Rows from block 13 of the encoder of a small image autoencoder, named by matrix and row number. Rows with one number within an expert belong to one neuron, the router's apart. Each number is 500 + 50 x the weight over its row's rms, rounded and kept within 0 to 999. All counts start at 0. Numbers have three digits each. After the name is the row's rms in percent of the matrix's.
Before each expert's rows are labels from the 100 images, of 14976, where the router gives the expert most weight on average: "responds to" is what is common among them; "place" is the part of the image that holds the peak. Only what is clearly more common there than usual is listed. The data: microscope photos of single blood and bone marrow cells.
# router: router (encoder.blocks.13.mlp.router.weight, 8x384, trained with AdamW), inputs 128-255
# up: expert up (encoder.blocks.13.mlp.up, 8x192x384), inputs 128-255
# down: expert down (encoder.blocks.13.mlp.down, 8x384x192, transposed), outputs 128-255

# expert 1
responds to: cell type: blast
place: top left
router.1 101:515471495503500516537359543627579536497510556516469546510437541482511554461521484535537504589565488513494548597595433492511579525477530520488505536495493475572540518517411464552645527533527536563434627502459498566538526501509515442514503500535520566566511445561590587512535470499506491524495632548507460541525489539530519480521581535516510536490554625484570509484550486549504490533648
up.0 048:526532490551569547512533590492450460517526422511470435387544491468428473553549467377466550508425488519455498532472604492478469413497486414460494499569497535403447476524539595474438483508481441504563570484489487479470493401547445483512433512498480459461471505530582439458427482433404518483522483496465481488499572437480479572442406543517488444476505500523428421510385484465483517461510
down.0 076:488495514518490574472455541485546464492458533480507539505530479494520492576452547495485500618460453506527455506412478485506494494510444520411450470444434507497479478395390553435451439457389510486474521613462550486449550384568426524488516454588500564471552483588431516519564522504556566534446418568498511459493513572481463569503573553572589467495549554458507566411554489526463526515469
up.1 058:571449431545530479433513504535532461532462487495483440491535389485493484429585542421451486496520431393443456430504544517469474535541501448492469465543491498472467473470568563539548504553475465546477483558530472477561465456527549575480418524422491495469458556431563443463484481521452410475524533428435438452440622522396464593505483443499461469450539401522429485474483495526446516460553
down.1 096:442435522511532429463433561450477565443429523478482544477587514459520451494522470472518561542445463564446503590540491502478453503526548531563513466506491474500457565574522458510424544569557479517523566451532529521523430554565505478555475557494498430458507510459437445493520497499429511445505454534526577587437468465580483414590538383526527501515565390487530535476458535485515560501433
up.2 071:553538477482444488443502532502438475545532448579460436446530464485461416569575512444508505427477495546481385493451528475478386479431453492546584448568487527445504497557550576439440552529404445582533525544518489463490442426541457511428471551524454439434471480432527469475411454503444439437550520414450534465414530490476495518546463523461590447471484428572405432551409446468459491457514
down.2 116:498506452501492488520443583539501517473597445487561443450509572542576512436472525555596426522533466561519561515549537475483477455579474524492512542566500414454413517504513505474442468529530480491495518578484486464490437388596514543498493436480435583442459527593439438408483543420461583504469400438562444536506440489438365491482429485518497563555448493439493450577461491399565584528502
up.3 045:635516485481528445508491513554513529580602507490432530470498494450451461515560535443434515499518460530401399465435561545430480459557429477463539483516525521490497455558538536477437548452453500492502494558524469518423436478583459526503460573487504484421484558429592479484495579458367428486590467460476487420559582405492522515470460446442472471492487484662487460512478549479437494437437
down.3 080:527496476524493611439523444488517571489517550584512534474531523526405441504442491550536515507501461428512551507459502576483534500489514493471423494524515646457557563477529489474504537457471483512534478486535520477556582577460519473523478518511532448513515449533425545514436501478401406483382455407471502499566454474473575480591439515534452516507508536532473507443468508532494518552546
up.4 205:437475558516525482546373460515565529449537543466518549562459561531552573497438481567541443543562568507556553566552462519565578573542550547524530531488497499563549531517474427546550470526563551459498555471452556562469571559441562497560566534554572552566514474551407573536560525562564573562470507551576537577536420562542534433510544559504451570548494559429546562463560529554561543540513
down.4 118:512453527498552461464752510505532506550448493369432505411512534468478484451452509481490533493458457473559500465461439514550431450522480479563444452475545523427506485446568543471438514554415481534455521547475518505488514535501538438516496444444527480530639453466473459505489483489510551441454510498520512496496553459471532558446450492562452566438481396522445484429475511417569452462531
up.5 041:635481511496429630457441571499494488632478486542471544522510495466475510560454535451485600453494508470408430470402591569418381481464429452464472465463576578349517446568516592456446500534461426551462586490573444519505482524561461470488376469454454507424499505470609487519463505497477472466586489393400506488469616448530468488524457496485473380515484423523512407608418542454477510438484
down.5 072:520493489517664540459501422570587549470443520527551594528516492465421522513439495472527527398550540515446477472536412480583475566610471441495512498451503482367476589606516563496514540467486470435534530502566528516506488517448528560509459512500509485467477535482508542510516457506482481466405461460521536479471492471441594459538398512504452591471479473551600407481611480432538553546448
up.6 072:490461526519534519485414504557533530474536464382509539531545511475479482479535487520521415497488413432495485593509555566517542470530519474484629555489437525541509462600537451458380471568568499504485592533532501580557486535453497666448491574487538491482508487484473515505494524520505611594514506484537479543480425481444490424430486495496433552533413522454441528483546345423509536519462
down.6 110:575516528554535475478235457483509554621499515371432499555499493496530469454509510516519556462493474377513515494469475428444523432500510482429478560515414516550543462523593540536500475512502462444502522448454472551561571540470554561446537510446467463522581494496547534492502570451488536567490493497493490531516483475561479609507485517470486532539543532544418482513513497424541510599470
up.7 090:443413487469466541533582456505500459491403464429531440487548507490512451423434462521440519426547498386453427518535452501455492518411534552466492500434431470496477491408389531463493510509483526454372445461562472434462455470521505450543494428444510462498426523457486472501465449487500408456514524489453495581479463454454479548551420349531598500495535473527506433526482550504494408406520
down.7 115:502575540505553475491355417463454552446513520552458447585498530515507474498382558523513512584494481483528577576447480475501527429515477455626467452504507479473572506512575586513519517495410496489547470508511453520433556551514532480462555545554565473460543551534488569598551550440441530509417456501503492469565582506540523596497533520515537487568551475567551548486470501488525451546457
up.8 116:428448522509495428516407448491559553417496549477561550552422570552551559491421459541513472532539551527522553578534457517568577551509573569541505525455503514541548553497457415543549476522572517433470598448481555535476568537461542448546578543515580567591549487558420572516547503551567585567467523533579544568503412539549528430496540534528438551549510570417541572447560530550539508567504
down.8 083:492484555453495459503606517508458569498452461373298545431549477494536521467469530500579514446469437561531522529514536435487482503474452484552439509488530443528537563461519645523609430564463514584439473509521477532500538498384471467454536483423483586465607496481509548475485443524532617492499505571543414558534514514444522532545579452494425494522593446471354592550558500545549473433457
up.9 086:417512517502531474565425481490581512397517538451554521518456511507531525421446474579550417513541567543520537544550492515528559520540552573535543515491536476565564565488514455544546452546555484481518534424445558548482585554468554470595503547555551541574519454554415566542517479555561578542483529517581576601532420553514538442476524589543518537556476585445523554469549512542571488578485
down.9 081:430483471407530475480582504572416400525572549535485422483476567477469466528549547467496571552487482458541503466396531500461541554556557516449563482464390480445525374511477587453489477525477463439612518429458483480391489613472515499476468591510518542528575441512530461498434516463467572476446602446445439475510548424492523550503437468575586515475552515559456536493532466443453551417512
up.10 082:438462505520498506483562462531530471437438510510595521566481529530547575415457401522490407539474525544543519503523438442534534516521516570497514530432536479561533519479422432524533420524574510444436527460436551501445517558420477496582538479541518551560521462539416572531544488590556560505490477512563461537504453538514527470424516551567472557522515526439544543462536537545546506534485
down.10 093:510460403536443455462265520525474491434479512625498524511532495499555433503481440467496452540526460507525526525447530503489532473491430554480510467631483522477558447598550471550539450484608573450503466564463520518558457538463569524538470480506534549520537524474505465493508495471542479481500552491453546470510459517462542421427448564459472579574450560474453504488510488449475472551552
up.11 048:556521496515500564500566583551452531580508476515458512492536435450448394516584539412492562487533557494493425433407520505433451417401446445486471456541465538451564476504540589454501540400451487466511495507512441530532488438555410549541454470458467372427501530492535467482398539363485528457462537502499414435492543440555488589528475505468597395507518470547451424558439451440396486491447
down.11 070:574423493487460521560500593512539551472524540540454446558618453455559509505445540464448477443485564567587519489485461586534523469565411491539561397554475516515439502556454452443453500493536487474509455414455548489451523455463548534530561403481494459442468387505557569459457460445501479557521419506546601524412476372459422483544422436532365574483420469418577537535543499419473475491479

# expert 4
responds to: cell type: artefact
place: bottom centre; top left
router.4 082:532522513492474404494473452553446503480445505464471538501505434502525522523459532536578548600519420519440415480501541439562549543453543503442572543515496581504477481480549541482464489561527512567473478509471520515548464571431480569347367477505301374483394444468519546514512510579525560493501519444436443423458494507482434481661607521529524484489490414495500494524604474514561510452534
up.0 082:433428490534479497543578497557457449424547432463556590475541570558522569611448441465516420570553467521442423530454514405539473490465539555454625538521582539525529475511478403456476446554572501437518471436527518542489448515518453499449503465526409503433370514489397519519542461530542549478549538396439474412426396442512456452576497495512517507517500436427549468507450541517476560502513
down.0 095:566505548505473541455525437483499564517473527541580563529533498551469480461437478533556527463513462561481504571459513556470431525433536512382517504586478453564575476509495417514412531443566520455445472528448511484554606487584522508482466524428460498579457531531450462515496519526504473564501577482494462562512434490485584437464549533458529575441540427292478463524529441509474477424456
up.1 034:531465474514532455434466405477560459450439590529508514469549473490450521446559476463453474432472479565588475521559447553514476403546426412502542484437566509446465469521570544589447485577418448547462527522458497462433535552545609547498500598550551493495673529526594496584508573461356525551511466508573471493487463495547491521502455528542504406511553493481469504443546441488551430462513
down.1 082:488525520491495467474515389415473478506496522481560528500551584480563453495603530518519448528474525502524571572521576416486471524522494571557461544450448452486485466494566502515541426553486490454476480532438549500491581401510507522508551539502418497519510464508471539393519455497601445585527474494330495451476384451440528432472511456481452535501438533446517395475563557463556482538478
up.2 066:447453495479476411574490506556415449452468442496505500515455405509504515498449480507551489567466396559399448488510511491560468491454540562444533543512471537579516460538517415472448457501585491447504479434548514579506491514480517539414411462552425406413453484475403519468530439577586455468553552424525484443459426518454475444520497538529569552535502442469476487552523463477462503533463
down.2 086:512641495557516533443471472533431441501499441510526569448454569557544496446583545500481539540534386438464479553434526450556519435539430480631530543520561501500469462497541573554529507498452556513477613440494495467368503480478432494436507546507566530530488548557506542491579484524534520600517499555459461360557528554500565486525519528504518518433500488502452513508549604475554408446472
up.3 052:604453474498532418400402521522518532599447587468471558492502583437463386487560555517501647468493482452523518406607437566550476514607480487485495514413503514495519517377471532524501549517436566555444523553496521443542516487452588479549565470511526533533585451475524518503425547417455443523505516588446498469522525448473457532427387490443474482489543555538531520477499516436522528438499
down.3 124:497484533514461492567499504521529455464456456500510537559567526460507478518579532577454475447530390412480440438444444461475576579492546372517586468478512487549528490543472542513584534642448503551469548612430478471483475552528490542563480575448578438526516469415550483480456480576541529496497504549499565553442453584453480511458528386505455456403421580534548543472596429630444508459520
up.4 090:548554492512488527558462516516583502534536512554457475541549490454448373613526520567502497432502599518546566425456470562514542511568511482430476515504464429443503553475437510553511541410469450464468598534499529478439576417540512468578585479554509640501514419478495554491515527379487527567539461558530519461474515382559518562483364566545528519484435523522584567511435567518487555545541
down.4 136:484439558513440462507472564557508416467405458550472492382485465474453568478553549483459504469508459487447449431494550572532427557460508442520585558521468516493412496567485531514639564578536468412479518568477457485506437536533520549505461521429511432486538483444536488568436483551569549528545528571586525534457445574397382465514597510502434436395511584497466438550518464506484516498578
up.5 080:411451525509495485548453489538407427429467430419494550490497492528534552595392461495541436556521436552419446527487552477531476488455496584441567541485503562588510452493492457403457470547564525460542478418559464547468469554538539512412476456566448382425439526482398488451524443550583445549542546452498492442457418434495465393544513504459507541499483430433529494523457482491465531525534
down.5 093:517443396443492591443640469536543502492435500468539469374421425446609499421470542478471451485482426451455504540520509534522545582402485498553509516630463582572505532535427512478466507442505496425514463558436516478485451487493442511538444499527593492493587511570495566525420570560580520563542414534582498489503510482561524501411501445520475439534539402540483478509477555402476525539521
up.6 047:486533487564522558536599513471567441572502502639548434497539433528517537486597517480405431419419554472474475485455479552472593468560455458543572496473478497400475477387543538507453475425416477538543513472369534424437452439528576436577516473493536507548489515466595490567459580472400595541415447562505560522463578471578573543502508455575505479473478444615457547455423490568499499532518
down.6 100:543541481527485472522554544567490565544505412555430477439459411518500492503522552530488510507541553439514485469528610609499494520558463531536572456522536516523512462537523525523520517521466466587456478512597499532577440579599460511511489551428550533522460526488479462454468447478507436557472605537498496514413563453548487441521537499447455471503517520492518575587507451528426458506561
up.7 125:488430461498527547397539474536610538538456553550493466519401536426494566549523484523495502528516529594499475588524490596539514448498561482448545510384556471470541557497427489492510471577494583506503538540497517499490503524503526422538553441566483528516427418533530637473437463428527663375503434487551502455448519310538553528488520467505502543462488488515555516507563494548561537455523
down.7 115:599459481577546465507523546483423610521473469634512527471476488578501457498462564513489625520496476481468496492558606527488458572497468548497526430504461561547514515509524483538496539456597443509522505464491464517521514449482516448545423646525523516516483569528490481553537425549482502615470579498411499524500490550423499436499531563381515510491514444437455489514415519495480478584451
up.8 056:555581551529518533481451538432578550615466545513486513506533533442458436423537555516463622503413545457567492573528475492520545424557509474528491473518507476485470493446497555526488469430434441541467484554451524463526507511503544408586595523426527564517482517575554562529442575452438483483454425527515559543509579473571562525477450516504473445509499544567458563513463526518544460557500
down.8 142:405503479445501501509447437538600470453473542460404585512428564529525527465510478551447496636525444443445623476556431534548575496532539543437463548449480484571539525461426489538521459506562520525404486481449501517468487509462520459525537429470421576527452420536494562438529539464523426461465471447471437541575478483483530570458493446454549543463557573422600526409561520457548441447557
up.9 036:505502520474444447478441442434514480448454471561498475482522461383509471441574435528547568520386455582449539441508514562468506535468499386536532562435512489442514466409425516553499564547462437430510515548521481483485531583442502393567566473471559473502623485532520500509426512466533566439448533575500507446460546508469500522455509446500425352472464534573406488509512567506532486451587
down.9 083:562529509436524497571453497534465433403504526486457465511481531541532557514526553472453525465544484477510517452485493531550424500468470402482424561484376431488420490513593614595488632426555479496591507493402465523633510476488433496483483528464460474547592527542455497453431444442528565550517511543500564511519527455552494473555587472505492499533465459573410527437565413458526542411485
up.10 101:415441479508512520566538453565479432409465439421499517463493466527520574504416464517541428554518451533445456526491549462509478483453531573473526513459537523537503472532499440453449463535603502425541453441520452574465485540526475546421435497493424408426457489473397476454520473550545493528515577441496452444462386467475451405580579562498535546500484428460527457561474511533476545506502
down.10 084:475549508496545446477503461465481504511442487489500514574463557549460419422489531537564496519528479362532488474454488457599518408541464499566372507567439530531453523435520536500502582515490468484516463505571429570466625533517510493487530478470527556543488446547488559524458522448438505388540528557494520540521571470492463507471546559493432494564484520489475509409507528478486514564547
up.11 045:507526517546502524478459512423553564580469574558532448512598474570542453403566612524521577388402496539533547494542477511491544441488489487516469491507378442456542498399424530582554552458384609499482605500487449453544469403455507516559535528529562490608520449546526544574526535467443413472467473549530500524584582615517604607428443533553472457557492507494423458425476480575542523475485
down.11 090:416553482444566526467400482538519491463490486569504548434403487493610519552508520490482564570511531550416529512521539517492600477523505541503555508576474448562485514549460473508532472653575487511459399463500512473520501546475473548516530539480525527541519546512477544439468465515530422407378452452409498472603532505505436524475525403549467572493450437496510492490528512529580466507560

# expert 6
responds to: cell type: lymphocyte
place: top centre
router.6 105:537508428390502519526529446542499502495501468538501496433483498437449413527550504430473549490460476542492467398510563578518516445488515316481529476476486419396468498497503518464550578505471492488540515605528519476452501384464543520480470523470625514469493491432508511463464475457435503520493427471422541552494472569546452540503479485538471432455479535615492483476473517499536457500501
up.0 329:417446511462456579458582538552515446407452437452540451449525494457450439538486441430436419459527424480461461484417538570428450483462551513461507535477471473432455456584479427439526545519576447421524560557530466543504442429528461525447447473448498478410450585442408443445473432549484488528537537431493563495467449484458445546466463450471525455445463556501447454548425462437454447485520
down.0 133:528503476535513538482571526500543451441410487662474451527541455521571533456506472481480475488635519443498602518494482430582580450475478455603436486471504498522514526586543443510521586504520538518505544527534454458437582482545448515526596566515471485505466490379558451451453487470539468439509541614504512451525525481446538559441548514627478391528473471382528580516484469498491548506479
up.1 046:598537466500475423597468525435458576568530575504440513506511490487592508487520538566597555565506523496491505513567507478499485433555512515507522479533461533492544518500507565554502485435471558530483479426465455518500522584504447425528501505546441570493573441461572570528557476466423490486476531625564383555530514550486519484454484528499475521449544434487516531494506444557545454431489
down.1 080:594483500546465454507415449490514504402455524543463605486482502470400391548489472411376532467531492505502460534481422519524557473496511575551554542503505555528423508574437475510636469488462491545512427556439457388530493419501526504499480493445598474491554426476445482466577547501457489503543474499525550570508564551481513483527511463426489517472519557529488471526569475525436514457547
up.2 089:546536453543513554636463462518509501551604494490521542550486456504492381562506538571537516517431563477516538417455430470549529475578492456505567515604601466548500509463482527508479456512471561506458497489593536493531484582521455546568564489533643501512524481514530505541509526466582511521471437532579643473484549465518468506493502546526585502545460484600505567437506481504489443589493
down.2 123:523441528531456535468571529494544486454450532632481436440414543588470582480599483490432564484550595537455524500610520576518505521408391457482504522486469524551446416501550483499509584492485520422531505465416420589525588440502539394476427469446406560540441443612493480447534501521511490530484548439462413475502511428425444498555545469472490492459510501431592442575492503431461568461581
up.3 112:450475539447438528506585548547594470447452453507563447466560527423464449565558423484448431436516406471480464477458552566454476459477546505460535552462470445426426428536497414440553512550563455396477584550529462559495467432557527488485456453429567470429463545457410464441465441599418412559576541441470538415453446514475440549475437527454486449431438541447462426583452443466472440479521
down.3 093:552439428494550513562669478491498548532490497614508530527490497497515454487543464528539531534449498500479550518472463526487515465473484502515494518405499506641529450455539514576498516437491449486496457443481578459511556516531488472515497476427549518496441513548560512498497427480500490507540384569427505460477450413496533517536474569526522502434473490373491538456465457420470518502448
up.4 043:619513511521535459459473565424459563608450503487550500521562525517521514495508578584556561574462501549539550561480529451512486518479394468586473509548489523521482560473505555545403465510444517506433483454571498416545595591577599462457481513527419505616552401507595507495512497484430493507505488546523468561479541548526478525598505525568465515565468519479438478482532507550542568558563
down.4 085:394450513483523441473570574481496411523478505453458409432413512471479443532468454417554509469537460471466452462519506573478486493484458437515501483492502502503484443523508517517407540449467510568522527513462632562546515392541518492519436457513451500570484473553483427459526425469428551513552539601500427467489487526482441546486456535516467511513553500413456545530549539471493539511508
up.5 047:472525570529475472548446482461525528529507488569425539514529507479557428481549456520532545528518533481459473470514481374563605585511480438528465479540498549564566541453472499531389463513453528552505536518454601539523568535478508500535505510473534492560485456601554458507447571547416495509470518531489470517495425533566468487461492543428466484565386505491474498493526523538457481500525
down.5 098:585445503500572487504519535531592447487436475562553522542548527450423499568518531450446507493512508535527486480500505461485552424408546560517491527507502430509477515550569501413414546511521561527549509538520545503521504475474450519480446553467562503607520513514492505664498421463542495380484409531600453557445495474526515385433478535563432525523445432521580524515434467464556528464525
up.6 046:554515521549590441510445493487542502530507607496513551585441520515548531414589545553548478555459457480465454510497457461578500395489443459503479465461595469552496535431439545425524459425341564577478459462486566482505499555517509439528511530547503432502582419523569555493545609411447584468442455472487473517543482467518537563559456530520520539540504434509503495494481554547454475459522
down.6 091:454480504520530518536471511533561405451535430475423525439460446436484486615504501579454380529554516454446603400549411547449530493565460559438497547425574403505513500562471481458640458525503484539430588600533482593429416597530448541591493520465516571489436576592469591445528485536513567522480556571495441602533542459468602405508532408521520426461460523501548538583563511435469439500490
up.7 051:466478463486566473582517525470549510539550506566495552511462497533481512519599574524491509537441522552552478544526460493521540516489460484573452538417677472546513534442527512525500513467435521554487521477518450501484570492478573521585575503521467469556485557568583469543494609449516465492467487542545525543570500510553500467544545580561481534483544522556457573455578551523493487447544
down.7 094:507573544523474441535597533503489406552441419494434460563520462498488464503562561568504494489436539495510464513542481449512559429438565496519483533418428452504519516511400543483588545581476502514498500616475515537486460512360551506494490412371605580519450493479627519535525564486487532568623627567471477572431521471480521526446463549420495483482444548550524463509554408486452453466562
up.8 046:558503565512549484539500548506463586544510479493461532512529550506532599455503610570549608502542605478505507529527491428585543427519509526508417509593559551540523567469494541629434482448408524484507468491495610533581528547512533475511484487492538445550446476514568537463523560484532525547496465567443412502479553540469467542555505476526444458565507446360490597448546537474462562454433
down.8 092:475518417463466566564516556513407563504500469502559479476480453512442558435470404492514526532557547548537546517532550489608586502529516561475544461556528495499500430547563381480470425429543532477478462461541487517449459477469508450414638540531567497438611549455453551475543499493518492529487534507407540470516505459591530426532510545449535539519508435575563529504454605515525532470434
up.9 055:500540511536494485485428460487465525551564512556474574514519509552568462503459483563510528507448600525562553496546387410485554524507433514527500476558548483588547478453484588561517474517473581606553469416481536523465570520462545510544524517550518525590477428518612536581504548466474552514472427553563463460476482548513503474588478532546457618595508441499514559470546491489529534523446
down.9 114:495544494580498499463437460522432542484536541535446470466491473495548493473480441462572487509523460469553464614557519501554459556500483558474493522441548546471471487516545522482447436469519464477629436506605473549552413458607468534457517524494470519417545565465483486583536459511389461414486532408413459444558539520548470439555556540474588495537583388552545485572518553505345531538529
up.10 113:443489510491453521471591536538487460435472418397544418418493507446460475528484438390469458460534447489483464479421526547450457461446583497488505546461452468415468466569489436447544567511566426420536548538551452555496424413518436441470465501428466468422447586438440447415485435554464466481527504421509524536490469494472461544441497459468450443439493560524460442536397474415468412501528
down.10 092:526476473512571561491471487501457493539514522515476561522480456507558496468478447505419543460497462447476536498565458492522540479544435489443550574517493506483553477479501488582528462555488506518474451556550496531443574437504522528454586492483544518554532508439489500519467529523572492494590461560497511485396515482456607501505487578581488507442530483491479521520510529503514521565491
up.11 185:417450500457476543454555510540510461407448428461546435441515500454460457532492441405433403492533436483466470516460550571436447469469582534473515543516471465437447452579486402450541526533578442426542529536556450532496424439536491518450465477444469466419457583468396467452467432520504481555531547417505547523491450485463461570463468454461466474441455566472447453536452446437458454494515
down.11 114:483462513479509599441589513490562514430508474554561515522531436468502494415551477519443446481482597501541579434545438657569498486514447518654426521529541505428492539604548560502524505492514517464537543480540526496533544522522510499479473588482438462555545443447512493546452401436460454548558440576565489444436485468430464500398538472488447416529555409406483548584474487436497507506464

# expert 3
responds to: smear: peripheral blood
place: top left
router.3 107:560546584584460388596565491328503497522468424541546473540581332561459465497520494517450451384548526504554443421502513509565434541521491528505502472511456542496529420502555549572479514371483446546505457467426493392485530500496534493506407629588614299569710528502465497479498475494514523620506653525419492538418520536422477506456499502522501490490550592503493552450457442518486456529425
up.0 092:545546500443476549541545634530440484512468528455488463492566479467497496494569524508448559447442497375521540464568546419430515498429422450395446419399458520450492485449437550543524559529464487538467434506509493547526518444565457489526524509437485512473476451454548525536587529526533569493425553629491449395518528555433487573527527514455573466544527517526516488491507506548441538399533
down.0 148:481519484535534530425271429548455512468512533450376500497501445426555500510373511557528559511498509434459519482487472475565527448496520458535509480489479538489461574484467533480496474498472557546474443490535539569503492444434502466521561515508547477544454477523515533447459598478475458456482454547573516495513546498522560469632483481539445530530465512723475519503502511449520455501525
up.1 078:424441572528476469552427525462575472434473461600591521567542521492455535512463490478438417504559584566580414546449533490546459545507549555544554552440509523443541452517509396483514488510550503411532561421508485422455492475557569534598450479510517473477527552528422480512530431521549456547550558431550577561480406489529470416478569554499483572462516539397489551530581465587457555538491
down.1 114:513434500490563534465710601525471520505460465507553494493446528488557495468547474528537474490527558598446476492548486472446452476480523540570486520469437497435539493463479508581482458479595501505521528457500484512460537507445414516423438507530570530561497547465475471522582468474506482550488453499444477428468488512507523495442518490526558481452471473404482522527552484484489453474516
up.2 203:454454575550449438554584489437528446411446445496540481542552433561453538469470430492447418439521493488580440483495490554508488577500547594531484532472429546487520443504532401519486522409589440436558492434446513431440522482492538527568457554557535429502575560503400492450522454535574531580547567476469555539455441550462462443440503520508496553479496564430460556510500456487481475527449
down.2 099:538455538610511508401322443520464505500482455608449504493398514458527507480526474510542515507465594539540481554487584578463535502561452461448461486492518385503551468567540548577488425526522424426569474500465487519468470496430507486575498534477535554499452457457423463528412476458522552480466575514502534477560487442628565551484583502411553479513461503525446512551515512479454451463409
up.3 051:558469507477585490436506623568484545538483469507478521476483579381588498513523488525426560550493424495480567467540502358485456529518434495462528489495512493477528609507517634440490454605381542598497457568477463528490459524556467537428534493380498444521456522532605420525508575431398480426542423509564523532470558483466516596518508408500359485543447454535463467495528501444487468431514
down.3 083:490529541463512492476523522555562476394578460485552542442476483521439490482569528560438446501480564480508506409505593588436467541559441532457467549470513440446389483496534467533469523440493471514495502597499485549504538461542509532508485518421539522564447553450457490440560483480529394500522607491477497535537442468455548552431501430528505445532522547576517486542425487453547486506575
up.4 042:532538430524489595516516527527447596579493483455464516495510471507573445475532515480517627533450526448478584485483451491472520457494493429467482451509491453523566518490501577548481457561444526561434503552509556565576524444572490470464501521462419506392448493510556477445472552521469485459446504514570413397547524468578530521485518431389527515578461452441535401419554445488515528428537
down.4 102:551603454493576444631484582493531543509521487462434465495438433470506467492433520517547527427472495457533428491640637459570488530490435364537481433448461464483546562488510549520427477445449467509454454435478522544525491502567562465434471487431536547476544460526500488471458565486498527545451482590462413442497520555493558487607595500459461457548521567504555531554460555461353491507504
up.5 064:456415543553456387509534536467538466416393454482556482482522471565507528473459427529477439435442520509560438536526508508534515555482546559523467544467442516511536454533501430511501505461557459467544509407462488437455569498492544491510464506510576412492580510538422511507510416537557499565534534438490516517438417543476471457430459554544512515476467563408493540509492483466456436519475
down.5 086:471467514468484482534531556433468563462536481333609493496503493543442510536530500541506584538499512549470574592482531520373531542420509561483449450414453540528458400502481536501545500514491543517609473500491493543439498569544527574500403549512490515497575624521495588496584534494495478417556483454553595468452490488565569575484521548574561571520524470416538504518575575475440467486468
up.6 071:465485554520449454503625416453479489432434412462523465506505409599439516444456446474493451425497482454527440462500514514513431553486503600543443505478418576425511486458577455520496541400601435467564467449421534449435473516455555541523481545547499403517580527501435506415529452565489492577507583479433541538447457525520500456416506511563461541488501548490446535472458464474492421520468
down.6 094:520536495551419504513351501534507481559545440647472443549520569524443524446520532528462571480512596484464446487444408515557460455533455539480561505488448514473556460470542397509553509507493450546509538499482456470460555520531588450588463497484462504438486513568585493561606525505466476437522482500518542438395564441487415528501573460495482543516578536493522482456455470459512591454484
up.7 071:479461525509470450519531506442541483411439477476528469541590486551414545457469461468447448455548486618549444471531465549473481539522538558537483542479485532472491461525532423485514511411601457454536572429440471419480532517508518532581526583572594417506534583526407510468487465560583481567541544481480544516461431484499463433445490546483513547492493543431416552525510420489480464537451
down.7 084:430457467514493510480500471499470431462566462343610517515472496515417450507596481599537486536480468482436511534462460454433480507428445552592520407425520464572511476491465564513510500417507548491446476394466455609525466498556458553525419537484438563500536549434533490537517599503529552482442468561516528537534579484464512573535423504497482597484427562498462445528499489541463534476506
up.8 106:420443564539445453541522487441523439416466441543550455548546445569445559492443423480468409459526498442562444513458498541499498561502573585527504532436426570445509441526530391522508532418603457393526517415429513409403538459493506529551447556514544466502579580494419475461533458592553500564530560470426616571449429510469477443455511559496477554458537605452475526503509493518494457502422
down.8 091:491448514526465485507545525526549468493368571673488622537498615477577559525498494508416456509549451576475464557488484539503529485545467563535530450582509508516534412497464442470413485499545575504524580501478467516532486518510514492508501480461557500453502548496422527472504516491484468519606414515406441516484524436474510489530544605496485561514506447401436474548522541495517508434595
up.9 057:570507488454500559480458543463454557597486559414386511466482490488530454432565594558516545505523511564426419544488488412574483482461470453495447501516488502529481455417519571498531495435469585589442429557573470570529496479436435445441559469484470540564473466388577474546501514418404393509457493570466380420520575530509514570623481554561588451480523514553475479543360506551480448459534
down.9 112:532506466554472559535473565493452481493527554400466462445448519446512520448563505384543520517518478529458516544471516518572397450515453479417439467554500478623395468490494486527537533499485479554461509415449441550599469423508457470516552413554454549439464488506495489473599514472527470509467522385503490505625591506545518492560476566444557472460551528625404377516461477522485563508531
up.10 092:485492587534481460571551476482491482419471438499567485541537424550424551500479466448464410453575534487558448454506418519534494519550548558570454543480450566495520441477525427519490528387595492420587440443462526418424523508458563492518468488493488414489529556529441422447517437528565589580545561521465534554457438569440428447453490529510460556456497554466416534475548441525461515524437
down.10 087:537483474475471375523347435548542443526574473548443425540474446461452469510530564548608485475491521541375578444527483589425503498491457465520528489515519502503520438483534563504398467592472518464537546477530437605462516526477629509577475574449466522482452467565560489476519542503452521450572524505514467552469546501559438405492508481499520557527507467517457524456591497548561474567556
up.11 037:495534493476510491484504592535510550642534443478516407476434481386534489560499491493485557542480369478521464493489453510519460407467541422495523455516518455480540549530514629512524446589494544519456441568507485569548478522481437491489541366424555475610452486396665462455487479466435472374533482535484493454598587454563484590514488495492507472488487478501456477486484502438486456488544
down.11 084:438575427499506518492451482443577475602519543581509521487428569468442515578504530666463607498561516566411557542484455504426471501472546454415541536477536494507484431578482438488456504500519496513507509595527530483532344575550432518492487568455547574507525530497480546502500433504471491492598393528426519531439428540471539464563472541530516517459465517471449433388477513509572501422520